python train.py --encoder_arch="vit" --model="image captioner" --dataset="photos with spoken descriptions (Open Images, Localized Narratives)" --train_examples=203450 --image_size=40 --crop_scale_min=0.5 --horizontal_flip=true --translate=0.06 --cutout=0.25 --tokenizer="word" --vocab_size=4585 --encoder_norm="layernorm" --encoder_norm_position="pre" --encoder_activation="quick_gelu" --encoder_mlp_ratio=4 --encoder_head_dim=64 --encoder_fused_qkv=true --encoder_bias="all" --encoder_qk_norm=false --encoder_parallel_block=true --encoder_inner_norm=false --encoder_drop_path=0.15 --encoder_patch_size=[4, 4] --encoder_conv_stem=false --encoder_layers=6 --encoder_width=192 --encoder_positions="learned" --fusion="prefix" --label_smoothing=0.1 --decoder_width=128 --decoder_layers=6 --decoder_norm="rmsnorm" --decoder_norm_position="pre" --decoder_activation="swiglu" --decoder_mlp_ratio=2.67 --decoder_head_dim=64 --decoder_fused_qkv=false --decoder_bias="all" --decoder_qk_norm=false --decoder_layer_scale_init=1.0 --decoder_parallel_block=false --decoder_inner_norm=false --decoder_drop_path=0.1 --decoder_positions="learned" --decoder_prefix_bidirectional=true --decoder_connector="linear" --decoder_tie_embeddings=true --init="kaiming_normal" --residual_init="none" --optimizer="soap" --beta2=0.95 --learning_rate=0.003 --beta1=0.95 --shampoo_beta=0.95 --eps=1e-08 --precondition_frequency=50 --max_precond_dim=1536 --one_sided=false --adamw_lr_other_params=0.0018 --max_grad_norm=5.0 --max_steps=14400 --batch_size=128 --epochs=9.1 --lr_schedule="cosine_restarts" --final_lr_fraction=0 --warmup_steps=720 --weight_decay=0.04 --adamw_weight_decay_other_params=0.01
Rows from block 3 of the image encoder of a small image captioner, named by matrix and row number. Rows with one number belong to one neuron. Each number is 128 + 24 x the weight over its row's rms, rounded and kept within 0 to 255. All counts start at 0. Numbers have three digits each.
Before each neuron's rows are labels from the 100 images, of 14976, where the neuron reaches its highest value: "strongest on" is what is common among them. Only what is clearly more common there than usual is listed. The data: photos with spoken descriptions (Open Images, Localized Narratives).
# fc1: MLP up (encoder.blocks.3.mlp.fc1.weight, 768x192), inputs 0-191
# fc2: MLP down (encoder.blocks.3.mlp.fc2.weight, 192x768, transposed), outputs 0-191

strongest on: text has "trees"; text has "grass"; text has "ground"
fc1.240:124132136136153144123099130115144114083111127108135110133103139146119144115113115147096129146126142060134152080139137131117114113135108138078138120157171154178145154095129137140151108163137082133101139097122074116168121108085136112127147157162162149109153115142138140090145145127108114123113119137116153082104140122151115082118162165088185130128133127113116117099171122118152114120105086155162122106149119178169103128134155135118108141131157114144143112150120111190078122116116123131080129119084116154123130096138146137147137076142132090130096100113118142090155117160121092168
fc2.240:135148156082078139098091162148130107147105146134107086185066151123129135135116102101122142149188145164154134116123093145166132118179133137103121138150090118129113073139125114133116135141104140145109135151123157102130147130142155165106142140116095143100141136137136127133145091107115150119156084128108148101129110120107136142118113139148138128177159119124152138192121093134174114101131154146146121140154106137115102149147137119126115143120141128110165117133085147166102092107131136100111163134140116145119120109103114152098110080112086181134141164121102162119186093105138093103

strongest on: text has "table"
fc1.557:140159102129162123132106108086132167127158104135131132184125156133120161151173109152119158132149102139119144099106141156152135134119151193112119139133136174140117164150133101142176111146156099119129114148107146149154150116104120137115131108137154084126068130100139136133138099182145128172119111141133163142073126097127134158118120129125140083125146125134143158136140108123158127149152079143136115156059100105119125121102110147107167096151170116137107111118136124134113120148107127087122104098125151067173124114122136103121118105092105135143133103081103126184147109135104100097
fc2.557:106127113157125146118139124115129116134182136128131123087126130150094067140116117108137127113113146142136097154154128134121106105177120127168126137127124119141101138106126116095126092091111094168128113098102099119105135145129113160105109129102106091184165114109115171130104156161135122109147137092119143133160139094111109151112139113118135158106105112119139182146132118134135127148162119155147147216124118128182130141179141169153132119114101090133147181128173191132143092112148110102131103170147085148097138169120138157121119144120142130123129124108092167129089112116143106117

strongest on: text has "wall"; text has "sitting"; text has "table"
fc1.203:157151154131111126129144141138115096095188152092096143139179116106135124139160086131130170094114128162120117074093110144131158119140112128110134177147147126071100134133099121135138160131137105131144109167124134056136101130126123133135166146137127099155121109096184119119128136125093115113149105130128167164167108099095130120126203117124125146135132151133159102164082147126126102146124118146089114140137126150140153161133143121147113127081139106126112149162166126123112147153195145110179112136134128146120123115143116124094138154126148126094098147112118126121136092156177146142
fc2.203:087159103135101149135135125125126137126147115134125092194151143115160123097116101116158131148169118109161143139079126120114133161180128108088132107146100127074129130118115139142173116162117120176077140142138101147117185117047150141129121116126155084166113156134117127145134163106158130153085115118136162173142121147091095142115136111130122149115132147115123135125109115143134097113121133112100108130142139091121120154102161147141148102148150075120160154111127144131115138121152123140142144096126160121132123111122124102074083149098125157143095127106115191141111087152162147134

strongest on: text has "sky"; text has "trees"
fc1.655:130139178113127135114101101115130138183137125132125147157156134145135130158110052170152110102157088104078140125139119148149143117121117111107109141158142123151102087167133135101142103132123114129147169114169135105172131134136123121117127144112106116136127119134090105160114137158173126100115118157144141131135115149091109086102104127134141110151118172143157144131120093136112163132076130097140106148113157112112186106118143108113113144154079191121101123133132078174093103078090134128164123118125115116097117130127138060151133138124178147112109138128099120153132109143118147132
fc2.655:130128113150132157117137128091090135090129121115095113154110097100115092125117121175107158113111125137128108089138143094139103120137121113131123133172139122149128113120131134148105141182084138153132102106134102120180158118130096120104108112156115128169115164134140082133074097127115158144121107145142127108139174136149136138127125152134102098098107174165133119124139169163161138157137098110129132132117153147076081122135099094120170115101155123135100103096076160138127164164175142115149130121166082166142108136154148114158100149134136167115160118151158087116107146086128128089

strongest on: text has "text"
fc1.444:099138147124146165128133126140149105103134122169175152111125154118181127107135119173116152112156114118109126112181189136097138088171121140123083127150116158166138153140175133152171140106139157166150066146087145144116120139136134121108123159174130117146155129156132139106109130118127137112081168141108172136105128099118087119147115178135131141105125083105126117121113133182100129112162154128125149182140104075115137108139149098108139176118148114112126145124149163116130130113133154145114133157122116136127115057148127104128106173146119130122139135094120127156096127117150141129
fc2.444:127144077146138098106116117128088153132119166161163111131139150145115156125112133024107113146117127127118156124145129124119149114101172172106082121113159154096134156115126134124117145098119071162124091084112129103140145156135150144174144125137170136117126133120089094132141136155118150117090102152150112137115128101140168131133102111130097148160138126159114098136125126130089088122129155105116154093131097149124114146084135129117129102114135122132132178113128116112101178116149119119118096132125102173134109114119123097154127143161127114128156139166154188139138139179149102176

strongest on: text has "black"
fc1.393:115158099130130166135109121147129151127152125126122088132098144088123107137125134139109158091162112117084127084120140136122142124090133122118125119131104119136154143124099122144109142091094137148117145131115119091157119093116128127156148121070183177138157093142091118129099159131131090143150131108080060108117128133122181161132132166141127104126121130140127118165175161122145077156149120110140076144124126107140126159155122160170106115148180139131116112166089132087122103119124162143128137105092106169124146136119095137143114148136099134179125115123151134099115153106095067096
fc2.393:154154156120145113127099150152116093131122111083125124142174108142128148111142113121137137113139130137171137100131082102118094132187130159130161133105140131126116151138129143139088111155080147097158091119151127144140141104143129126111143157072123135144106160105122113133111069137134132110157126152136143136183071118113143115116111158109109182126143150131099092150145133120097100115090142138151142122146137144140133110128169080127126174157130155144102107104131130119123115162130101132068107152089124117138170142107151125128115161177097156117159160138119140176121194107117100165

strongest on: text has "white"; text has "black"
fc1.120:133121129147156126121105141140146089087116142154126083173112128105110097110101114161117136105161105116182129142149114163158125154144138138100084072102155154111165133156143115175092114117132123149151166141108092120094128202097165161090179151153141098104122107097139110168128125129128142146134118096106161102089135126173160108129128074155150125138160119103151081141140121097115105143159099112092146167120174115138119127146114137126159141093139117144119120146140152130142108112123144132114132092120142153107118106119102151107156136141126140134141127124130086141088159104144099107
fc2.120:131131138107097106141113124118105115116164136141136158136088112173134141151146113096121139116126167168087140155121091122100065109140149107157116117122129091148183146115081081116137141132145152116134116169147115134114103100110107148142129108124140170108149133103155124114119089180083141131149105143121111127150136109115179152145112117125153107159072159154113142100130128142147164113148118187163125165125165155137125126094090114123110110124138133161105149147104116108141130134136158148118125128112130084179174134095099111152136151107112114106098162159085167128139118081142124159

strongest on: text has "text"
fc1.0:171112094139112152111140104144172109109151110122166106089101076093137127118142139106128145123132144088138146129135183126153123122143159094129161116149167122087136101107183148142104145144127162081152131143108114123108081158119117101089150141164134125144134097111168107121122116130123109107073120164164113130109126157143142107173106075162116127153138148153142140115111171158123134176172142123095115117142116122102112117175113114111072122135107173143125125168147140156142119144111087090150119117152145120122144128121130138161128147117116119142097104101109148164116134142188121143
fc2.0:098119131170133113175126094114141114144153126119120113091131181142193132103117115073119160100080132188131081102096068128126133133137101144136146133139149119162145140149151156166125115115121130079116072115134122124100166125146137104128124135124130141112129149111161113112155129114140101168100153110133121140199140136109134154106163141130122104131116175095118106116135124163124126135158136128132159091175104093109145120136123158107057118132134120105140126102138122129094123111071138116131127147075092117121147170162177145131109108128103147099128142130129123140114141136130129109

strongest on: text has "black"; text has "white"
fc1.356:124166114144110153143103139098101121107083152130092096136157152096159144140134150073143135125139137096167127092128164125155164138135154135125121164132128151121114136128075103137169123127104119141130130131122185154089130106128177127141129126079139111115105104102164095091146094151142133133153149141098104104088122129109099132158119161113130122132113128092140159136171136151132119148113138110129113114109180123136162094132129113174124129160133158151099124121116064124118091125095138201139132126166139123155095139102108140138126106180156156089108109139101119130123126088138087089
fc2.356:096123120169144151100166128159114126104088134136098152071102076151161127097141087135147127153135150126135115113134123151180125112185099119115115088117106171147148140136115111127150104093161142134118155129148160097128138134122119140127116130166140169113131118098126167134114099164183139118136123116124138103112133110094143121068112118157114145100102125143106106181114088128160135120093114116098123130136139102143069135169140112176119160115149132066122134143106137158130119135154133133109144110188199143141122108112127148116128146119095141131120147118127139121080138150099108145

strongest on: text has "sky"; text has "trees"; text has "buildings"; text has "plants"
fc1.640:084066112160155140081111114118167123126154122107139119093120092133107169195143094128144138139127156134103167151123133152106124118105107093145145112157109133110118152086142134111093075126155167098148085133130156126108141114132183184160120142161146111143139097163133097091126086148117120135140128148142159128070108133128108117153127144152106134114140116113134168101108115135111146150078115151154113138132144118109118070118158127150128117095150129141121135150148150133104105142150154127158139113134177085124123105178123110112122131083157115102148156116138157124164123121111116151
fc2.640:137156120112179074173117122140109150122153148124144097133122126085171115129111148147089095134084094133166122131109152100145119115118109131111105119162135176163172101156132165128149116100121104128117122158126131135162121153137113070110151137097144128127107148185157125143152144139123092122089148167147106127155083136088113147111163144143140123125101162119120129119082134141117077123131138130115147125134111154116154088095116151118151128159092138123132128164135090098112151170118106121119126125091089147107054123105099134098112151144102166154114085134127097160142123133133130151

strongest on: text has "wall"; text has "table"
fc1.598:168120153149183123087114114119134096173139123089121126095139169147147136096164145141126134126139121122110140140105154142166124143087138106141112125155155132134171101125138136124128112108127128097131123131126116089060165104131084109163154160141147124141145156163040119148146150107117102159072119091130176160148144108141132146111128135083164111136107161122134112122139148087133150125143144103160119139126146109169103131122143089107137101161100110121123153159106115127130126137122167145130083139131116143133087077117096106099109127107115118111170117152152086158107125141122161143
fc2.598:161163054072129087134143095127105147093130132098116147175096145156118122122159148139137102144152151125145124111148085122122134131159157109116160119141140151138109142104157123099091142137117099144159161147121128133198121139088130129139129180122133140113127117100144128112099128148145114120126129158141097101138128162111166180153137122137118158090107125169147146135127119148103119116092129148108130155169121118123097152121157133136132117118108104133131134064143106165131157109119095135133155084142136160143140146163191116177144152153112109127099140112146178123074130094130110139

strongest on: text has "holding"
fc1.456:134122163102117142123080084123131076166088134137131089155131140130117131107149161116084128115117121133138144174151127119114143135094122130096151114113100108098101101119106115130109083099132133135129113109107092146109096152116100116128109175133144152135154127145105124145115141134144113140144186065122141143138120114099155174116118142093144162101183147130162087116121124145114100157178159136131144171129096150120131141126130176133083173122101135112133124160140172097115102110066139145140136136121109169111103115114109157092160132165111105134097144101108131121106176120122136166
fc2.456:137118103144133136134125169096133099095117130105048133132140150148097117117122112150123123142162136140111085120130115112153133136148149131142117135118173124130106113113173161124103153123144092144105147110084095127125091092133130130138129079100111115114157080127129133167115065153155149130104095138136141134138123136145143159119069132148137107113124127123106139136148135115106192143161099083174142164085142099128108124092158128119147154141131138174141162140126109086110148145124118133104147126129156117140178158153101118119088189141107116139197100120157138144123141153151114137

strongest on: text has "trees"; text has "sky"; text has "grass"
fc1.442:091094138105144138111147161175114101126081156121115167111158127126143127146091111127130116080115085128118110158147131133102127138146150099119102119095171136117103102114086085147126147098113148126158169117130172058167143160121134105100092127111166116139132134134115095082130128129167165130127143115137162163155128118141124118111166113084100131183139149090119140158121104132130161135132130152137108158115131139140153145104108123094114143147102163112132165143082138119131143117141148178150085157119162130093122135123145176113136144113132145094167182127106092127122109117101113117
fc2.442:149138131157124154061134112125125175115085113157096156114102123151104135122150082155120115133155113146084114129139149120090085078142121114158120086102146122128093128143154095179157090150078109097095078095157147109130124111132135125120117144195139114139081115124168145144127103122148155109153125120142139129136165125131117113125165102091125107135123170114131128137160117124164165118117102134157116132145106133107120120163157082116131096157157109114116140107136108089143093097166145113089109136139090132120140148110124142161128156111174143135128135133175142132151130165165118122

strongest on: text has "holding"
fc1.758:146100102098148137121105137114115107115102127109118094180137150125128132177103126162136114123133107098132114132153171154117128154148161142096133119108107151135153128127152137131149114087140099086090167134083123111123119135130124124137153101119128132142167094116155099112178137135112146099152117141139161180134109129083159121144129094117137185115172075136078086140146100119108111111117084143175144102100125152133139156122166179126149109106102118141089143108109122094094157147103130130103108139108173153100107116127073143136116104133102145148136118114156101136108169134112176112
fc2.758:099126143062091121137120126132174142113152141141083096157135113113132112112138140140109143160171113173129113120111103155112157136148128071137122106101111137146126105164116160112163098118131156107219077085106117109127146109105131119115170156112116103144124145156100132155114126145105168114144144117175153135117157123133151137116133139141136124086148125105135165143127123087142143127171109157090086144097133089099139092127155106142111142150156121118127180176097125139147107170098154173117154148145114080128140122140159145149127123141135089115125109142143138139131112116130126099

strongest on: text has "white"; text has "black"
fc1.263:138144120112126126124113117131091153090122099178124104109139140139135106093124131121159095067112153115118133119071134089127098187109124130152146093124118164145146136114124099144118114180142152125141072157128129091121118136167157114126134135103090120097143125123148110107111125123141118135123181132106121119140201172167119119125155123134129124096142134136156109104137143153137130155135111165123111163138137058156156119141136086153126145194103113134115110154125099136185126160122164119136094117143124120167163149139135110132159145131164137100101175081119112129105146118102130128
fc2.263:146132170129087152145156138137115134171143124143118112156084136139112131166122123080112103121160125113154140098112155147146119112155108111105146122117131143117079110147126117133109151103145089097176117149126124114123169144097123110112122121162127120101145100162131110158103124138155128139117172150132062099103145153141130135109143121147142140144099143095098103157145112120122105136107184113084098132184134153117115137140152161125115118123169154143123079131141087123142175158081107178107120147145090130143114105125086148125102124170178100122106124129080126155075138094115154109

strongest on: text has "people"; text has "sitting"
fc1.644:116170108153122186091145156122161122136111124128120093125114138136127135120142149138136135108083125127174148117092133167125112133114112090099140180173143144098142072105112112114137172139070086134057133127161170127126136086126105125165099158112111113141135071144123095127158143089116106145111138097129116099095105130106126120167122098124151124124159136095117090116097093150086133162130114131125123131111153136114184109138116093133122136142115103147118135165112127130145082128111141145114136140106131133147107095137106150129138114101148118135089144167122152139099168114154089169
fc2.644:149095116099179098119135163116169144156097148144140112153139108149158103102124145143144123122131171163139094112122099133118148128120114097136125105146110101148136152099149128149146154094126103145116142093115161150139096134122142125080149116120147131137162101120122182131133115146147140136122096157135158136107106145133149128162126124127151132075170143105140116092165137130080125107139093154148116147114136159172136146086104168150094120142087141107141170114152120163120104121113156128076146119172107084111162082080104118149137087086101143090100123138148097137091171131117134099

strongest on: text has "text"; text has "written"
fc1.651:151088078118150154168147102098197122120147102166137085108144139094148123120156125084131141107140077099146128126150124099104132121173116120138175091122149136156132116156168158130117117093135160122139109167114112106124134191122122152111117167162129111114156095117090118132169095128166117101095128123148108144096152125121155124146133097127096124114126112156118142152121139157092073174140149129106088150159123114094102124098150148118140126154144123127091097143143149142195105152125141143140113114135099132145117126119194119136164137133118162123125131113123161125107149140140134147
fc2.651:126144087128104118115152112102128124134135115152147120134124078125149139095122132098110102153114101095113124082106118138171127115174100134110115123120164134150161123158176123145136152122120122118165117128110119169102142172119081106102127149155164127117154140126094141148121091145144116124133140112133091149135116126155132152113097130142133120170138149149096112135067104118097078128106173169144131142169151126071138119107159129127114083138166159134104141131151168146156147163088100152128093118132105116114089094129194137092181126142112127113112145101113141152104166149172131111

strongest on: text has "holding"; text has "wearing"; text has "woman"
fc1.551:124100117164122137145150114068137151122103147166118130161163169147097174160151150131169084162144120138065122141130142137118144167107102112099101125152156137149115134116123084148137141104144115151113110110127115095157098132114116142126091145166151095154156142127088150137150112140093096153151182118116138108136142174102103149147175075111125083141122080096112124120155123096148126123120148117154133151141124125085118149114141133080125124177112152096076121122156129093117111128140129109105097111145133138146090139135120119095152116163113161136155111116135115140151155162102151109
fc2.551:096123125154165069154144126160162125138111125100114059128160133152113097104100155157107140100157116097179105094148132141129124134102108134173190111127128127129104146108109150144103106139160104108108104107119138143099133115152152100104145129134168118158162144165133135113178125109139116135103074131131132108100118089137174143162075110126140121085131154117163083140146151142098150114099161081093110146142119145112116104096085122121130166100116139120120117134136145097106160132123130140140109143133147134129120114104161110150180157119129136126172121130101144132134161123180109115

strongest on: text has "sky"
fc1.236:106092158136068113096165081142151142142174111120104170113093124130167116118138121130174137117188114100139150152143142129176127126152143136131109118130086087083130113131093127160126140155158118118165102127137148109096156140142136138108106125194107149117122111157141128131164086114106113097085109116127111154168134117107129081109154127112108125116139157125140123126134126127146110111145115079173112114118161136168153104099137144130138108156118133145107148161070136125120147129147137114117101143108153089102093136121144085128092146090169141103165087142155114093117127105132128152
fc2.236:169151122151182154134129129102124133076102137125108123126139102136084124150125094098158103152127100167098111153129093130126166138114140099139132131168169138159162102126137136128124092153092120158147114081144129128154130130133105109160168133095091148118120152158129115118091145168142129145136144110143099065136098133174137154127163123121081114100146102120129130107143107149145139124129115100091122108162102111083121090156151140168170140159107104129157074108149122146108162131156109142131112118161156119115107159140145162131131083186127085144137156107132171129111119127102122138

strongest on: text has "standing"
fc1.139:136121115144115125094120100115133119197156150115131106093093144126113190092129099148128104127115129103152104103181125124084157098127156155080141129151160115119125139115131057147165132102107120144115118139130151150095109103120104110153125101103156118108129123160130178122133115139149107173146135134143117115072109151122149102104135120107127139094177162117092107128111114136155147066119109101127147124085143104198140148133109137096133132111154133146076120131136118118115095114126132127105119173102164115104135121109155185154141145131100105119136153134137150143099146132128098102
fc2.139:128133137126167119167115156139147127117113115157118123127131123166154077131136166107187149110129142087103164159107139127163146149145101122128100172127133137143133116143162136109094106141140144143131106128121103145150119142135139121151086113095088153146140104120150080128160152131130145083095125123120147144147101144193085179087110111137103124113134105141124135136164134160148123126115134141104142157139153131093094122077157131100155157145127142103179070084090092166129147156121130131086123103141103120152104165122155106127118114084116147113084105094157097118121161119128152132

strongest on: text has "holding"
fc1.694:096156072097100137129151113107115096113158133106125088170168102154128140152120140189143095131106144125128121177122118080145145100124106139159139149084095122095111147122123154146134155065082111124145127125147129131156126152104118144126111163142137133152143120112100132136130136142075152132136146139151118173125163122093130101129109110153154129089111097118141100169107174106132119129135131104106115130117092136104104144124152121166125122099109127196110114098110104097119164128164133116124106114183126106144137124082097156127171143168149110161125142100103135107140144108082117153
fc2.694:122109161118121085089146135117164126112078172142124160158161167130137111105153128089111147135159113103141086132139129130158120116125106135099110100128118117135171142119129144138128109166143101128098063116142145117143202155104148155134084149104135112123095103109141105085111127069077119116112181125098140150131125130077158182125105134132138132118152168126126146079087173115175133135097156140124109141133121131121110078105144133112140123137107145074149128145112117113113117113151100140103153120124139119125134134168122128124111097084159152110138138165131108132122112119170137143

strongest on: text has "standing"; text has "people"; text has "woman"
fc1.577:091156126128105131106125104090169110130147156120137121158141113123165149195181110075121131123130088135119150098163095120161170095132108122114137141132150156109103113135144127093101120169128102157085151142143086095134146102129121130161162123155143116141120130147151099084141158149173091062091148089178118154103176132137117153101164132092108123150157118158098087159114133096116138159163139123110140176143104137147114114139195110115108160129110136108159138131119114109100117114126133135137120130117160131134144116123114148127129102142140102101141124146120146132111144110134168142
fc2.577:114133116120142109123116132107108115107110131132137107135134109099125117126105134114121160131092140129144172111170190151111082145149115088161171130167130133178113108176134127098126118072102156129146118083133160149150168106104109161129156110085130133157122114106142133124105132096152140140122091147151155091109057150133122126132099124099114153103146139126131133110125158130145131112127067127158135117126155163066144129132115159141092108124086085157138146144094136111139138156110112117099117119138182092109113127116075130134172131127149103126148114137094165107137149139148154174

strongest on: text has "text"
fc1.480:137109128117114128173116100136125082128148147135155088110121170129187148138134185098105116123107145117197141104141124149122152148129155131119151111128158148078127141149136150134097089139147143110142115180110136136105144116129148105124159180095135106145134124165125136061157102122153138128112136121108165121154104105170129124128107125180140110125115128110109142162139145145102067159154087137106147119107118133107112143127123124106121138118122115147075111138172134104150106183150129140111092099144109129132142116096157140134121105161108083097151091153106130137144153118126074164
fc2.480:083101121083169138131148140087137142129112152139090160141105128124063113124149118119133135082130102105110162105145124097152146100111114138107141118133142140169160103131129167129119116126102087105151130120147164082095100183152110139112105129167141123083093154116162127163088115124143119097098138097091126159148142123136122134136108147117131124150105135138109202143127123125138153160137153169174073098137142113130096128122116090155137140162139132147142120093122123114106189106120147123131142142114135088117091144154115125148087126156096117128170142121119139155114152159121172110

strongest on: text has "table"
fc1.135:119163087137141158121113170133114158127132145106117086107155151116170120160125122111091131120130149121105164178097137090107171156164129140137125166091139158120057105106084123115166112095143186131119168160114099089126115140099115152122107135100119145113096116100136118138150135097150134154124135130072142129138102148111090112100125124116128137085132133166162109140122121109139107099151093134092131104146094159148138170124132098113084125138116106126112178129108147093088127128146126128147128140138121193142165139137087108125133125122078146151102153126154093113128110131141120118
fc2.135:127126115123105107102158171099149172153127107119116111096117120164115121142121061113147141102138090082116097136139148098120158091186076140129159160145147154094137105113144159147179114138120111126159124114132147133116063117131166100144156142121107097132143103121112121122120142152151140147092123115110123152159082149129103141122136128133101143137126105088133125159121121121107107105103156103138064162145146159101120125163131175145140127136127137116079140095141159117162118185121095157122095174127123125162110167084104153141119113152139115088121154120109143158114147117131129119

strongest on: text has "sky"; text has "water"
fc1.416:101126145190117158110120099134150154110132120103127096138106121102092115125118171125117129119096114135149129132104070123178108131101077101127149111161099147149131135117109148124142154127130149142140139156134157140146082118155144130129120088171164101147120106154151145165113116119143106142119152135125119111097144154138157179116143104110161131113131132124144146132093065138138108135137148135150158102138107130108081067110067107100160129131148133119228158130124147151143133143146150125147113105142138118090114108139104102134108134132175181140155140112125133096132111105132171126
fc2.416:146143101109120122133145124149105128142145138132137141126130097124175103093093089067116100111129127163126129109130105085161109124116147124143113145165162160131108183127117109146108126122094106049132123093132110135159172171123099154174114113092145095135132171106122121097116162100131145165153134166144147086161157118129127100075135109140125114105127109107115140146133150116128101172119113122119111168138159112114149111137162120108135140131117116112124108160181144119151130104144114070080121121125125116165139126131142118122184130121093123130116093118132131123086161101145100071

strongest on: text has "table"
fc1.188:142092114149115137139138163147102102124125099119111127093124122145149144065168147119090175105109111156146116134151152127108104093101150090113114150084104126124087117147085119087093110150143146102136140162144148101140060156107133128152110128094110129087102120162099124159110137102113126135127136077152174126144132138106135146131170137125118123136110125145137121131114145162115105101146167081135119096105175150132139147116157136140062172115142169150116105134150130113147146126125139154131105127150098094160167104149120131073162108132109149139145132124123128166153120146101163087
fc2.188:152150130158184128147082156134120128120132156130140145142138127075157141122126109131129114104117108145137155138158135133155147140132166120093136121091134130090140155123096097140140114138110133149137145078077096144145155123115178159151140127135109144148104106101071131108074126148147106123135105111142147161103085130097128099128089153142095116124134125088172125165094140077163149123138160183129135158128119122135169112146139149141105073111144130114143117106122124148160073135127106097145204168132141119108150107139137119124142127146138150148141133116171147073124139113091114124

strongest on: text has "wall"
fc1.170:122128146128135100144095104150157094136140086128103149120107161113113112155131165156151155117144181119145143140098080080092116104108067141132121135103131095185070167129095125124156150164150112130144140173146111166111130169062067137137124134116122154121112167128108132140140119166145150105105139135107115136165109115157094107118133157141134089115101089110115144137136138124120167134142159161143148131095150132160132167134123107113129103092116141122126102129157077126175136111143098110128166137091153140147138140108130089121125130102107129092145133095121123154138090137121139149
fc2.170:126127114083118125142107120127130169115123172128101127169156147138146144149132135106127119091133100123181109119125154174141157119129114155136102133121091123118170123110163104146138074115157093096125101128104117145141158122121106137113197164129144094139078134128166171138147122100100084162141119109130146131135117156117135148132093078121130188119130160123160116097121103142108113115113135119136113184136105151099116115151099187136143123164125142090127098111147130107115122137104084159105126143080128089118115147122113186086142152121096151165134158122155123129102161137117122116

strongest on: text has "wall"
fc1.491:158182139091139112111116115142120131125192106097121136135120132128141162130131113124123132119132121168097139133122097176061113117127139143137179127097111109101079123118074113156133129159148097135131075157133117126110129142160140115137127058135095124124100062132119134125112137128118176135099115124137137131131140139196108134124106142096142122165154145177116114089141145108092101136101138126075178111156130129156097167144167151092127122104142092123122156136135139127154140154120137100113159103110153148159138130121153148107132135146111117109118147129144163133121152066137147137
fc2.491:158123132131187119166133097146156113178090140150126144121153133143142104140097110143099184135123164150108120099121123102091136156130125130125162156099136082131129138132134127112111114143161125162115073182110085168108135111121139126141104137157147148114125181117132133124140118111121141121111093119130110090112109084189135137135094128112132093131128138127121143102113141141117124085102113145107093147124110116100092125116192073159130166145132156098167128098127168126120129094169128112100098110100126095157128106158105153104114166129147108095098149130113128140162140164151139164

strongest on: text has "people"; text has "road"
fc1.13:125205111132160120121086095145152098093153105121147089087124159147152119134123089104117144127114109127119105135131108143126097165106147133131089170144134135120112147109145137148111148124146144169105160106102121082134162140164127154167125137151148127129171098160124150140105139159125135114157147147166098106162142147127123179118096122134153130158108137173126140185126104085100156104138118131159116156137122105095127153076140163110118136109129094149138156129153135134117166105106123177117137090124123074118126139109146129120166205140167149120153138141131148129122128149117100147
fc2.13:125103108140099154142095126143176155112141136125102136113156149118129081130131120143133121077108108084118129133125171167131159113143157134136162123127042047187139086119141155096173148108125125144084114129134140089119124120123135121094143098092174117146080137106150098116136084106183117141122119108115162134151170156136156166138111106136122142152135138141117145142152129165153087120118144123122115139120105122158115153128096093139114156112151136132128111144115092118120099119157163135126110094137124089153143154099105123149122131096135147149149133110138128126154167094096116141

strongest on: text has "table"
fc1.519:147133155106111131137141120084147126109131120091118111117105129157133170085157102174123128109113135153126155145146108185079072175137105107150065184110097171101129152123126096135149130086146126149133138117081128148136138120142113151102133148114154132138168122158131137143063131167117143118138166177100122120147121125147154119086140139166135093149158152115144167105115092119120108151145161087143136144109082131124118143128104109171138146121100107132116130110143135116089110121149124095166132123150117130120132117135105128132162076113134124130188148135111158114124134130142077123
fc2.519:114071136182112126143112107124108127142206096106127124100126126137180137126127114112119169142133103122122137127161101129112109075166161178117127130132161165131143107119158110109113117168109082153094131159164110121087148099141121124151125135185169140090135117137123115173125098113120127119134149084121123133144136100139101152100155130189112161084095109156117149134106156097148124101118126121108104134109110158091126133101131145134127129131101140130130160154155129120152140125104164120067089102145130120079099164136159101126120121112097125107100139137131172128118119113115113098

strongest on: text has "black"
fc1.665:151111126065125097104136133129123114166148150161130144137100153127130127140139135136145130108151196086173085142132117173152129116117107130149137065119159128099094113161105120135149167103132120114123152162152049160109128170119129125173129158126139116137102101162143084115143082130114137118128119125107119122139125093108134161102139104080142136117146152130148127152124125108141152137125095121118120067124135121197163117124095124178119167103108137145123115112128104105133117143128091159111119082102163096140132116119138125182151114121113108119122131128154126123091162153155105123
fc2.665:152102141116121114119142157112111144127124124129142112091110128120088133118154145135112098157111138101167118137128111115081133092133094108140110121114126113135091171145116134110169151127177142137142069100146119156188108092127126164120170110087145115119143150142173113132122132157134122142127069159121122085184163127179105155133120152145099125111108168135129105076104109105096117123149137134142140123135098118115140179109132169112163122155112111169124162127152120159092150120123130116132093106078129127140109095141133130081129138097154101164142144133124138112101113119121205119